From a checkpoint of a small sound classifier.
Model: 5.05M parameters, log mel input, arch inception, norm batchnorm, activation leaky_relu, depths [2, 2, 6, 2], widths [96, 192, 384, 768].
Training: muon at rate 0.024, 6800 steps, held-out accuracy 77%.
Data: trained on acted Russian speech (Dusha), 26041 training examples, 33.4 epochs.
Rows from block 5 of a small sound classifier, named by matrix and row number. Each number is 128 + 24 x the weight over its row's rms, rounded and kept within 0 to 255. All counts start at 0.
Before each channel's rows are labels from the 100 clips, of 14976, where the channel reaches its highest value: "top examples" is what is common among them. Only what is clearly more common there than usual is listed. The data: acted Russian speech (Dusha).
# r30: branch 2 reduce pointwise conv (model.blocks.5.r3.0.weight, 96x384x1x1), inputs 96-191

top examples: emotion: positive
r30.11 [133 112 183 121  73 129 105 150 105 115 113 130 161 106 131 133 123 146 126 148 171 200 166 144  88 101 155 137 140 131 185 164 122 104 139 131 128 156 125 112  98 121 135  57 126 113 150 126 129 120 140 119 124 136 128 124 137 102 123 146 109 143 135 129 132 125 106 136 166 113 135 135 128  94  88 129  82 145 104 149 131 116 146 141 102 156 128 100 156  99 124 156 137 117 134 136]

top examples: emotion: angry
r30.58 [134  96 107 112 133 145 124 158 120 131 110 161 139 153 139 128  71 146 110 154 147 160 118 154 111 140 139 163 109 150 147 119 126 194 122 154 130 210 123 111 121 111 114  94 109  89 121 122 172 143 115  99 120 150 100 108 121 149 144 140 133 123 180  99 159 171 106 140  78 122  99 102 123 142 141 125 152 127 141 158 141 134 143 195 159 136 121 135  80  95 134 141 119 130 113 144]

top examples: emotion: positive
r30.69 [112 159 115 113 168 143  74 143 121 150 124 119 172 152 198  83 143 107 140 144 200  94 164 147 131 112  98 115 144  99 140 138 122 132 175 106 114 120 118  64 120 112 115  91 135 183 170  82 157 110 104 149 123 108 116 110 100  96 181 138 132 121 151 162 103 153 126 146 100 118  97  81  81 139  91 145 113 168 165  88 109 120 148 104 200  93 134 138 100 107 107 160 121 148 116 115]

top examples: emotion: positive
r30.27 [173 161 139 168 124  95 110  86 157 127 153 172 105 134 133 119  71 105 136 129 147 151 107 213  62 115 102 136 154 126  77 103 107 148 117 118 120 115 110 122 113 123 129 134 115 116 134 167 136 132 123 109 122 131 145 143 113 116 134 132 122  89 143 122 126 120 132 157 116 114 137 139 178 111  88 131  98 149 104 128  89 122 147 111 134 131 173  98 110 153 146 138 153 122 138  82]

top examples: emotion: positive
r30.19 [110 106 142 156 153 103 103 105  99 101 153  97 160 148 112 116 105 104 150 138 168 127 148 154 140 121 132  96 123 158 173 136 133 149 152 132 118 151 130 130  97 110 113 164 153  98 130 169 139 134 156 168 108 184 117 116  74  95 171 117 136  96 114 173 160 172 163 108 122 130 128 142 133 144 116 119 137  93 141 135 148 116 149  97 157 131 118 145 154 134 123 164 139 138 123 124]

top examples: emotion: positive
r30.48 [112 134 137 141 131 142  92 149 130 119 105 123 151 171 118 155 108  80  93 131 114 140 162 153  83 208 128 156 124 116 133 147  93 123 132  77 122 150 103 141  90 101 145 116 165  98 103 118 113 103  79 111 109 169 135  88 110 115 124 145 121 131 111 140 145 131 120 156  84 125 202 106 200 176 128 127 109 139 133  96 126 107 156 148 174 145 104 149  90 121 134 117 100 125 104 149]

top examples: emotion: positive
r30.44 [ 91 137 131 117 118 160 177 155 100 124 163 117 140 113 104 127 109 151 114 121 132 134 139 136 104 212 168 125 114 157 113 136 148 128 125 123 118 127  80  84 140 122 162 149 111 168 174 105 127 124 138 115  73 121 152 143 149 119 109 146 111 130 119 138 121 120  85 117 138 162 141 126 109 121 137 121 169 121 121 140 160  89 151  98 166  83 136 173 140 128 153 128 110 149 132 148]

top examples: emotion: positive
r30.23 [107  97 140  92 156  61 134 117  92 106 107 155 166 131 130 136 104 128 131 134 107 151 117  73 132 117 136 113 110 137 111 117 134 156  91 147 160 171 127 131 125 130 116 116 185 146 121 139 145 165 132 124  90 183 108  85  96 123 113 125 174 102 126 159 163 121 119 126 152 117 153 109 167 166  86 173  91 109  94 126 145 112 130 103 125 106 108 124 171 163 125 116 176 142 119 112]

top examples: emotion: positive
r30.20 [121 109 114 157 102 207 124  88 147 112 142 128 101 130 123 116 110 131 108 141 148 132 180  98 150  91 175 145 130 123 137 106 133 163 127 130 108 122 105 123 134 113 168 117 128 115 133  69 170 135 150 131 125 108 104 187 165 114 118 128 107 145 124 124 137 129 110  99 155 132 117 105 110 149 144 102 110 120 119 112 138 111 118  90 126 142 185 148 183 155 140 139 132 129 141  88]

top examples: emotion: neutral
r30.47 [ 91 111 156 165 121 109 159 124  87 132 143 121 167 152 123 131  61 148 139 199 125 122 160 122 127  85  92  99 135 108  87 130 139 125 114 132 148 145 137 148  80 168 139 116 211 163 180 164 126 157  87 142 153 119 101 123 160 121 132 106  94 115  53 144 122 123 136 153 110 133  94 132 145 135 117 135  85 110  84 135 146 148 118 131  83 108 119 134 134 125 136  98 113  89 149 128]

top examples: emotion: positive
r30.14 [108 111 174 187 128 107 105 123 123 138 124 179  95 110 111 120 159 189 152 104 167 124 167 137 123 145 166 152 148 110 166 118 109 112 115 123 158 118 113 167 119 122  92 137 200 135 149 119  78 130 131 144 131 132 119  81 168  92 150 125 144 111 145 138 107 165 165 161 133 122 107 144 121 121 101 171 129  81 104 181 175 134 143  80 120 155 156 143 133 134 139 121 142 100 139 158]

top examples: emotion: positive
r30.82 [148  85  79  89 183 101  88 113 118 111  93 109 172 151 130  92 139 123 142 134 125 106 128  94 113 129 151 167 121 142 122 125 107  97 190 121 131 175  77 109 123 114 143 122 134  97 121 141  72 169 144 143 116 129 147 109 138 106 204 133 145 140 163 141 142  83 140 129 169  97 121 116 114 168  99 157 121 190 115 117 128 163  79 139 153 109 148 152 141 152 132 135 139 119 115 155]

top examples: emotion: positive
r30.54 [151 113 153 174 119 135 126  70 119 149 102 162 105 135 171 129 160 153 202  90 132 121 126 129 151 153 107 104 139 138 108 103 133 139 111 132 168 130 118 119 159 123 151  82 100 121 146 111  99 118  80 123 177 123 162 151 119  95  91 117 142 133 169 181 136 121 128 128 115 114 135 121 141 150 100 143 156 100 102 170 115 122 117  83 123 141 127 121 143 169 113 112 120 107 149 173]

top examples: emotion: positive
r30.79 [153 129 192 119 121 120 118 147 106 151 108  92 144  98 105 104 130 107 123  89 109 116  79 102 151  84 146 161 118 108 168 134 153 157 182 124 122 142 168 143  84 165 137 195 129 137 133 185 113 139  86  87 140 139 142 130 138  96  92 119 100  75  82 100 112 138 158 155 131  96 120 102 137 111 192  75 118  83  92 151 122 143 121 103 109 129 125 137 124 156 146 124  83 114 141  99]

top examples: emotion: angry
r30.17 [139  98 103 121 107 129 110 184 120  82 102 137 113 172 104 156 130 101  88 111 136 133 121 213  92 120 103 117 153  92 124 124 145 118 100 125 108 124 122  91  89 113 107 141 141  89  81  92  88 120  98 176 135 148 130 140 145 145 161 132 152 174 133 150 143 128 178 133 131 151 101 134 132 132  96 140 107 124 111 140 100 197 131 128 113 108 135 141 111  71  69 132  86 121 148  93]

top examples: emotion: positive
r30.12 [ 82 150 177  72 107 116 147 166 116 102 132 207 105 104 150 107 143 159 162  81  80  92  97 103 155 113  88 126 173 129 116 149 114 116 140 142 144 132 157 165 149 146 143  73  79  97 150  98 139 143 120 155  78 125 114 113 118 146 138 133  95 116  83 121 149 134  89 182 126 135 127 162 133 128 136 120 104 138 204  80 111 109 116 121 136 100 127 123  92 122 126 113 123 135 131 132]

top examples: emotion: positive
r30.76 [115 163 120 139  94 150 181 111 113 146 130 108 130 115 180  96 198 161 144  99 135  94 157 141  90 112 162 107  80  95 141 159 189 128  95 121 105 109 113 126 141 140 134  90 130 133 128 141  80 149 149 101 118 190 131 139  85 128 164 120 142 122  89 141 105 191 110  98 137 159  72 114 104  94 114 144 154 160 131 146 133 145 111 140  97  99 129  92 107 124 130 130 135 103 131 137]

top examples: emotion: positive
r30.40 [102  83  95 141 149 131 179 139 142 100 110 200  96 115 124 119 115 176 129 100 131 165 157 100 126 163 175 119 120 138 149 131 124 115 127 135 119 104 147 117 109 142 107 101 136 148 117 106 154  84 119 105  80 147 135  99 161 132 121  91 130  95 111 115 104  99  95 103 163  91 132 146 168 137 149 144  99  98 157 103 125 122 125 138 123 147 164  74 126 129 144 151 129 108 165 123]

top examples: emotion: positive
r30.37 [122 131 154 107 139 117 171 123 148 100 186 136 136 146 156 139 141  88 106 135 110 136 162 112 125 108 139 102 156 118 122 129 137 100 147 155 150 132 129 136 146 117  86 167 107 129 121 146 158  95 140  86 114 128 133 115 136 128 102  87 140 113 130 122 124 180 156 162 150 162 150 112 113 105 173 101  80 101 165 139 143  97 146 110 130 118  97 113  96 108 149 107 172  93 100 120]

top examples: emotion: positive
r30.30 [160 126  66 104 118 155 178 103 102 123 161 122  92 187 120 136  94 144 191 148 136 120 125 115 131  84 107 143 128  85 205 142 145 114 132 146 121 122 155 103 123 113 130 154  94 112 105 143 125 150 141 163 168 107 129 109 147 149  85 107 151 145 142 115  86 135  84 133 113 164 101 129 164 117  75 126  88 112 113  98 130 154 105 145 157 116 165 121 112 135 141 140 139 142 155 131]

top examples: emotion: positive
r30.31 [145 125 145 119 103 108 102 120 139 107 135 148 130 119 103  86 109 116 113 105 137  92 131 116  86 104 108 143 117 150  85 122 130 143 118 144 145 139 112 120 151 114 150  86  72 131 148 122  97 151 208  98 151 131 146 136 103  86  90  86 168 137 107 102 157 123 110 115 144 179 149 137 153 117  93 123 115 126 101 140 119 113 151 121  95 130 173 142 143 158 149 117 129 124 123 139]

top examples: emotion: positive
r30.24 [136 107 141 129 121  95  72 142  74 110 148 119 118 157 110 142 161 122 159  77 107 104  96 129 122 152 101  70 136 139 106 129 117 155 117 136 125 147 112 123 109 123 111 157 147 124 134 114 157  60 115 104 132 112  94 140 200 128  93 127 133 124  93  98 138 135 148  94 103 100 108 109  94 113 162 109 141 125 180 112 145 112 130 153 143 164 129 140 142  96 126 123 130 123 121 111]

top examples: emotion: positive
r30.73 [170 133 140 150 121  89 154 107 128 114 101 118  87 125 139 128 129  92 128 123 105 159 133 121 166 138 185 112 127 145 150  91 161 143 122 149 157  78 115  99  91 116 112 126 107 138  77 136 122 122 111 110 105 138 166 171 156 139 137 122 144 143 101 105 129 106 104 121 116  96  77 139 107 109 137 141 113 123 128 135 133 103 167 130 126  77 123 133  88 111 102 147 145 127 162 151]

top examples: emotion: positive; emotion: angry
r30.51 [124 107 176 127 170  99 114 129 151 178 110 139 153 123 108  96 110 156 150 168 123 149 158 169 103 133 137 135 149 153 101 127 132 134 152 123 130 142 131 127 108 158 104 122 156 143  99 149 104 135 110 171 151 107 171 121 154  99 113 116  99 119 120 146 139 143 114  61 120 126 155 226 112 112  87 105 138 138 115 133 156 100  81 127 139 124 140 182 134 136 162 119 156 165  93 156]

top examples: emotion: positive
r30.65 [132 151 148 107 113  81 143 100 123 139 111 149 164 123  84 106 139 116 118 119 112  65 174 142 151 142 124  96 145 126  90 115 141  97 170 174 115 134 145 129 128 116 128 135 126 144 135 104 110 148  95 185 123 122 128  63 147  83 113 127 116 139 182 100 116 109 144 156 145  83 130 148 117 157 145 108 108 156 116 151 121  90 161 133 110 136 108 169 125 174  81 118 118 161 116 112]

top examples: emotion: positive
r30.4 [119 114 157 156 105 122 172 135 108 152 116 148 172 130 143  95 123 114 138 106 107 126 159 142 103 136 151 112 167 141 175  98 105 113 108 114 140 102  73 118 103 155 107 148  98 109 157 132 120 119 161 106 113 127  77 163 132 126 125 168 105 106 137 116 120 107  71 124 110 101 134 126 137  95 169 141 106 130  83 138 164 109 171 168  98 157  93 166 136 110 108 164  99 112 135 158]

top examples: emotion: positive
r30.28 [154 135 151 132 151  94 203 110 135 132 104 159 117 128  84 153 137 109 141  73 157 179 156 143 162 179 115 112 134  95 108 157 119 125 133 112 142 117 102 113 169 143 120 103  97 108 141 121 131 118 135 121 113 171 120 112  98  93  96 158 117 132  94 124 136 119 145 164 143  85 150 157 122 130 130  95 139 120 139 118 106 145 125 132 126 123 134  81 164 130 103 128 133 104 119 135]

top examples: emotion: positive
r30.67 [119 158 134 141 158  84  95 131 141 111 136 155  97 137 134 110 152 153 148 161 112 119  80 116  75 111 139 139 135 138  71  85 141 112 105 132  93  99 142 161 155 133 105 206 135 136  76 119 116  83 134 109 107  95  83  86 151 141 153  95 119 195 113  80 128  94 139 105 108 129 162 130 153 131 135 113 110 115 147  91 141 135 144 163 131 173  92 133 102 136 161 105 127 150  96 131]

top examples: emotion: sad
r30.3 [117  96 124 100  84 172 114 152 120 149 153 136 115 126 122 180 126 128 156 135 106 109 123 124 153  85 159 130 124 122 169 164 156 114 131 162 150 129 110 143 133 118 138 111 165 112 145  81 121 175 170 144 124 139 100  98 108 121 110 128 100 129 137 116 144 194 130 122  83 130 140 145 110 110 129 104  97 104  69 141 113 100 144 127 117 115 104 146 138 152  88 128 153 140 164 123]

top examples: emotion: positive
r30.21 [154 110 127  55 165 151 153 152 140 143 153 194 136  89 113 148  99 140 145 147  95 106 118 111 133 160 115 103 111 171 116 128 127 163 119 163  86 136 132 116 156 104 138 128 131  95 134 165 141  90  95 133 111 120  94 135  99 141 112 146 123 137 102 127  95 166 177 180  60 123 154 144 162 109 102  96 107 117 183 164 102 112 122 120 160 121 126 130 157 123 179 112 131 141 135 127]