config = dict(
    spec_augment=True,
    init='kaiming_normal',
    final_lr_fraction=0.01,
)
Rows from block 5 of a small sound classifier, named by matrix and row number. Rows with one number belong to one channel. Each number is 500 + 50 x the weight over its row's rms, rounded and kept within 0 to 999. All counts start at 0. Numbers have three digits each. After the name is the row's rms in percent of the matrix's.
Before each channel's rows are labels from the 100 clips, of 14976, where the channel reaches its highest value: "responds to" is what is common among them; "peak in band" is the frequency band that holds the peak. Only what is clearly more common there than usual is listed. The data: acted Russian speech (Dusha).
# r30: branch 2 reduce pointwise conv (model.blocks.5.r3.0.weight, 96x384x1x1), inputs 0-95
# b30: branch 2 3x3 conv (model.blocks.5.b3.0.weight, 144x96x3x3, transposed, each kernel summed), outputs 0-143

responds to: emotion: angry
peak in band: 500 to 1000 Hz
r30.80 098:451465546575512531421485444610489510483472539505437463596442462454497423448525515482524476416520463510409510502469464526474526436484449445568468558544439578513350518463500509515418449547492439494392514458520508473551504430516543598503487544548521561462444402554498472543442522526529467458
b30.80 102:562471484541508464471391453448466466544493518417480548518538470483642517535503533452531489533445571476581476452429469548566465589468532433467464417430477501520399481552502495479471421525446484488431629455518504473448483483483517520491478432457530483544550553583434553586417423488533445532515428426514431441405564476514398437420497496495512443509423456555423450472542522490483558462400449473490499492423512471498470408519562487476488

responds to: emotion: angry
peak in band: 500 to 1000 Hz
r30.8 094:493471519400569506620514466454528531452475512505526457463496572500395525455474550421548482548537479496401591457562469529555488447537434566467541425427483493580517523498417562440467455506455506582521531559503518496513504442512497452512483515447547477485476495484574446499514492457607512495
b30.8 088:481536492455484363500447513495577513489431480489498579501544613522443466537496508459536462508491446497494424501425471551500557506483538497477490509411420464545518415483525536479533531484519477472485506590443498392444510350559546466468503460486490525522528463479567452529436561491444533519488490459495583517364578581535595676382435551500498504534464510551583524463454501485476474461490525484513503544569445509552504539490536529383531

responds to: emotion: positive
peak in band: 500 to 1000 Hz; 250 to 500 Hz
r30.48 103:530582471540492471491466488455412457618522516508524433500576507467447467557533555415558492479567479556499437416417470581500597444460554514526486508546483503510454549486488452464468467566446446528386451501453555522497546516466445527446541477513464484511514457457521442538453598615439479457
b30.48 107:468433408412565463533562460558517562423481547501413468531493404489591517507505465504561495537457538559522562470426481547516428577506484404494438519488534445554554502515537554553556494504462539490495494532513521518476499496525488531445419573553565621448588528522510366467558454434467480434484527361494434432551429453503463522513519457505490438555412580578554458484533551481438546496459428467471531434434418524548557467502504454499491

responds to: emotion: angry
peak in band: 500 to 1000 Hz
r30.25 103:462480430407503499577451608482416497485489485468527489487511451526504470558410497476480510519557465418502523530501466535516482515438481510517533467495503493455539471532471591501541534466550502494514504482498496553521474563495480527514427431459472452454483477444588543513483419485526521575
b30.25 118:526542428529482551531490464441463451522508435693424401501463486445475432523472605550542496470420497534423549515539381418463527440482503510567443496495484462448454517472410566479477528516518455435417517556456549477479473493474482480454491571517500491462495439543584535532408542471434504490548427519493447545472460472531455653531408430463520518522430497502503580516430482596426537514467507477503457522522469435479489527555462558487564

responds to: emotion: angry
peak in band: 250 to 500 Hz
r30.26 094:496526542607500443552564445457487485476536475524450545465520490466532506520487563499525484505528525457414485499438540452467485421563477517472562537543522533480438467612516473477530490455537444422509498523543506479463479481551505478453501484479506598560512468517426484464509512489575511454
b30.26 089:490520541525399470455529494427558416502492446461487394495587406582515509556525506459475587505463454379505561521475498473530557429474480517471550494519527582555495469468569560485423412466530476503543595455593547575575545519548546502510516462430484553463470469593408478472505419468528473477464445522550484517438491490497476480572484432446537541503500505408460606491564520458483578510523533443431492569482546508480507513492566505492324

responds to: emotion: positive
peak in band: 0 to 250 Hz
r30.76 098:471478479423549589575530505437556432507561461558459502574439507503428503521532506467545530493436484526504505570495440555570460515467503535508563456537489507486505493502582481454462423452526495477522513485462407546465505543444595579457547492540549600485526375499495537439557570465462400395
b30.76 108:456538497478449473521499477524544445517515437482558469514462555504483452416482506531455473433434498564516543536471520469507493485438447495442584530523505455415531498547507514487474581434522524547473476568466497425447396513511594569509479452497533485492491503439489543626475501479561541467504358463558401522499448570485403545539508441566481504402487488633447468524495492511417475554514466491566528410634355554507507598461520484500567

responds to: emotion: angry
peak in band: 250 to 500 Hz; 0 to 250 Hz
r30.45 101:536443510496467389542448517571449486404469545528422662568560563480445445409517506405516530580391560519531520479475508528525540520496467613513487478537508427441471418499472536515456550588467489535531463550525456574539475516539471544523476485429513449467470580461511469498539576525489608397
b30.45 091:556493499498503525480475445432650520549423474525503452461478505537579453482449387567520459487536416548461404482616478505550436576536497371558483498486544450468573453460478600467478508517481434499529577440538546548540463454462480493429509587505424499481439580445452573496520497568485422439467469419535507490559527546383486460427540472556532527435499602543464532442475451461544451516464499535542492460552476440492534495431502436505513

responds to: emotion: positive
peak in band: 500 to 1000 Hz
r30.4 100:476415475468421463502501576520501445569439522570484499487460513429479460514561563611459517539562520503516431555514525510428514392498534585531417486506508497520500466478491507545459527598482528479430566473508479482456519475483491446523513469491516483503532508499546494521449506552449400485
b30.4 116:456537500572443534492513540476452484432440494449467452552482533500505527394428479535494570549434529450421499537456497556478475412432450424463587533546459490387539499466503558420499604370532418436469462511554512481497475537444542467541569552484447453451538437428504466519478487490580510492501423541393505539529425520568388439521438472478531397458439476443368499466509529480463485462524451530478511474485493495635480485481493517489434

responds to: emotion: angry
peak in band: 250 to 500 Hz; 500 to 1000 Hz
r30.62 099:492554501520515539489516471533458574520482563542436440499528508539482485487495564501519502414527639467497513468488525610528410542510545508525418468501519469514512513502510444472481401405439430465410443545540611524454597442442494419525499484465486598498458512440487426581511524557508529540
b30.62 096:580490451436551537503498505527535408446428492446491562533458460489492602508525404444439493509554511455432479568537464556441456413516530484544459499459468505415511446460522508390453537533472422603485516533535561481432485461448542467461423502508465452453484450540464475465468552487484565546501431507468519483558466513455483497514445434500543524416502529580571453416481488437472612528516489453465421513551568493403480557422471316474428

responds to: emotion: neutral
peak in band: 500 to 1000 Hz
r30.47 101:488498477538481529511481544473534413470510504506513492453492468483509489524449513514493528417504507492460493454477483510528515627482521471476582489499455486443551476468489478473576494443533504442421453610464483538477437524556535553445484505446536485480584453469517511583507386460451438441
b30.47 107:571527458565442457517603579518525544518531396412454405509484558535461488548439563443504557495443487498459505572497512478508478426500495509468492472491466578440506602475577603410503573403613515500432463526426418559558530455493458476546511492425421386541444560440586497459433479509430491470446530453486512559557483467489445535508458481454493513472550385456507567529480452503439453448473550494524520500509467497600522446498486507412487

responds to: emotion: angry
peak in band: 1000 to 2000 Hz
r30.84 099:505467495497486461449470560479535490478514425552469498490499522480448529487535540440486485515458587536527564461525555494471367444443539430415400500433490500569509419472438484458585457510521499436514529605524496491479554499466454423492561515555487529439474456542468454483467504506496531441
b30.84 100:505467421495471476451533457513463479452492499609511478409402477456467575522466530484480479479477508520410517578433460493485485507571529490454501509502550502415376515475452426467527548620490603440560385567532566538478490608475485483528447493527518540519490418530499480553570484493560475517445488487422523526503494394512602507483463393549441477513547509524514533537417533489418505509519428419467519568598585521475450618477461537558521

responds to: emotion: positive
peak in band: 250 to 500 Hz; 0 to 250 Hz
r30.30 097:468440553606504472565402531469495423531538495469529471562569534486450461617473418537516511635492541524545501499500484505451534597478490502564497586489560476435466617465563476573468513579469447481533522475563481524442481660466515438535465461455453434439425507548554482539461496504432590465
b30.30 096:359455560482489478414509440595521510530513456424460477438478505568389514449527445442497409422500485573441500506521486476468455539482455598550507531483467552524443459485453528505495464505523471521611483482477515522463554500424445438514545519515613445466366506442466441517538496614430488607512462507497570416483511495385449409416509540436487503433424537486511465456480414490530462506467505578460480476486454509474433491470562534508453

responds to: emotion: positive
peak in band: 250 to 500 Hz; 500 to 1000 Hz
r30.67 101:500407462531507612492581431474566486404514482510516439501615570524409521521478516489515474522483525565524437532491559464528478498539579487491416482490476512492478471471509536523492409484481492494437458473490518534500468459450571553485486447528526551429543498550442503483531570517525469472
b30.67 100:412515539450416501417505530504434487574425447457473469457499567513429512461490516442495481487528533556427438430537475566480481457420529486506541437396423559482453467536485483536503471553465494403555414528548536484498468373462515502461441426451487466569561439456425554459596478480478499485462454500508478470531482491441445465442427592462376559480426526492551604492495513413449427388503427519492415483531457525448462575470491512505518

responds to: emotion: angry
peak in band: 500 to 1000 Hz
r30.35 100:484501442549527475476482483560489480528525487492529498495525492523484500482598525513531503514477501489483443469579440501476507485488581507554494509488513549458574565439534503561572465456525493565465464519436393576454392521519531543581453513502514498522536503447513476511471480452511515502
b30.35 107:447515550474415467468491542524627386552482460426427564527499617498575439501464406398480472440518406490528481435549537439435403568470473494534525508573615496446476562526571524457507467495567481507496481496499531490508499441376463522506484593550469448528459410502487545456471517537451432534482382514481458487465458524458500524484564482569521507503462582545483514543460486434561424534457541610569478451465499514491478483516549536519424

responds to: emotion: angry
peak in band: 500 to 1000 Hz
r30.17 097:497483526506447475536476468441485449489568416550525471481496453491507444468551469497574536528478461548555442460551503582576481425473560451475549513492503487585603486489437440446504480432554509467481432493532473474412525504570505481410572392593430492424490448533463425439514507458492533526
b30.17 089:517521441463485566479442532570488518543553518529504555563513472471560432498486536587498525564477537465600593545360499474475460467452379495525526528549449494524424543480496523549490482601477480481442464462506475516552444491546469534546524492513434461568511512456439515405475474531469513656479570521479434604480551501452549622427523482485570521403497475525431473445481502493473478418587594499536454495492489397517518566486500563562415

responds to: emotion: positive
peak in band: 250 to 500 Hz
r30.11 099:478510395474498497553513461471574487539496516447531515481476485508414402495509462516460556452455618519501492599509433524508502511449577495492528433521462508470485617523522434568499529511486565472604497513559531601441457469522540498462529497486422499565455470460555574597613513455512534489
b30.11 102:510481501471404469532556382415545404427435556488475475482592464484509534454435470525555512536426476439451508455455521450515531450439487571464529476586443448537436482574516492587443459532511496502503436425541497513484477516390561549486426426528502447539546466514497523514470433454471510377454584474557516478589467409437489544493578522487447439464510425521434585522543559522499492422524480421498485588518446530446523484435464421560577

responds to: emotion: angry
peak in band: 0 to 250 Hz; 250 to 500 Hz
r30.88 099:555541549494555509486540520542599522449451468538540537579537468512492462449406492495550499500431526552463450505438482547557477574458474529426521465460534383552377506425457530447507468599452468522499607467660509481550550467532479502491488452537541505537499538493559514480394535482486599469
b30.88 103:492538541477500535568582483522470389416480560585467510517518435432507591471438382518527495473517534538489522480538442452540408406504615421554548546535468422446497472516556518502496521531493508500472500590458435443443479557446517445459522533566488498470540556448493388532520448527459489598442499497450563579426465399442470496472411461457446502488415487508468436466411392421581475445448454530483529479484467550489491531415495502514506

responds to: emotion: angry
peak in band: 250 to 500 Hz
r30.1 101:405515510590495455499444472620508448498628534512487559523485462530605531548535474508482498512457604494548568495485508497518450504460483460527467522529475528461541478501524492483436452492517502424462464565577497511442517542521463478405451458584525511648464472478484478513464457463499628436
b30.1 107:537538495492481453455479483395536508431560456479397440526470514473586563486460509527535464556502475512396523547470505545445524561461478478459501467474476516432422469579495485501565484474465481564517434442479425440476452596440565449445553593518466619440477465405424478519433486513476556473400396613456474535506502558562452380485452440572415425521500472485472476534468523515405508503530536432520519516448454522483531565521585447488542

responds to: emotion: angry
peak in band: 0 to 250 Hz
r30.90 099:508498572553488541461370388620550472471556480541530520456621447509523486517538498484472480509441591518534481541501482568527459618457520474486561552458529476468581495478559375498443477446453490467475494462458587445437453547506487556445514503503490476497593542464461426484516557499456566591
b30.90 088:399493614493530510456475489558488398471559502481514518395429529571403575470526404524419490573468481528542503435514485475561509445459467555525515575473523489477464485557483504458489473562583543438499440480488388487522506547404505515514498499442412485554456507402560535547473511590469496536580547519398516548489545472467519445499526504474480576560501477448395468491474536487450572592389526538423568411515511536529546547457441455553457

responds to: emotion: sad
peak in band: 500 to 1000 Hz
r30.3 097:530528439516478565494454564486454577529449445445422450507495528528571520529507459500592592457512459471562485430531415582516418521534379412504486540523460496527486475505547585479509560525568489553529514519466521517535434521411426582529434488498553454563529530489529427499527552537453549509
b30.3 107:514501526435500548457468504405465456569589427499524570463460464453571446418536548444488545525471555545478365563449467504552472558473429492497550508497456518533472455443547477394495580539510541487504545435491427546497555499515462452552438436502412436469510473512405452468406514421466580483475452571496532511515428506516573506525381504558429558512363435459478519562550531537491498502638517432489482514486515493561484583456498517466462

responds to: emotion: angry
peak in band: 250 to 500 Hz; 500 to 1000 Hz
r30.46 100:525413509537466520486498478531418519496502483493474535473583459462486540533549499475519553473470483509522473581483418522542490478473466479494575443518546498451494448484523550490567441435483459523486411513458521494563461532517460554470496504445544482459479427550507517483548527610489544582
b30.46 098:500524402497475451428496477467537357461511465447481527496463548485413490413464553453484528535383505506440427452460497427499388533507514495519493476503597510511489528530501629456526494459527380456465408509473543453468392513546512544452457509534494480460567488500532545513474506491538458497477502453518480503416463444494508454536508433519416480510478459414402512574421551518399624554538484426426446407506497446473516541483417449440492

responds to: emotion: angry
peak in band: 1000 to 2000 Hz
r30.85 102:450482448511519509559436493554554484518435468476466512516531489490447502452546507475536538509443584508531495487524513454556459553465508625460522460440475500485596449553482588546552496515425514476510447426490469492592453486497598424582450502434528471494514573450531467523595496438461526521
b30.85 106:536481489472522470506425447480596429488564560582371509543485503520481450544504494650484397458438467442489490488441465424423513479439481491550398451528420460472587497490505511450499481486516507519449549463456517468514543525445461477545490604462524500448527514549478535467495506495513453450367428525510483579594525479404464482448494521501494525570602495452438495470501506526547522435380526566565521473552508536441503550473384523413570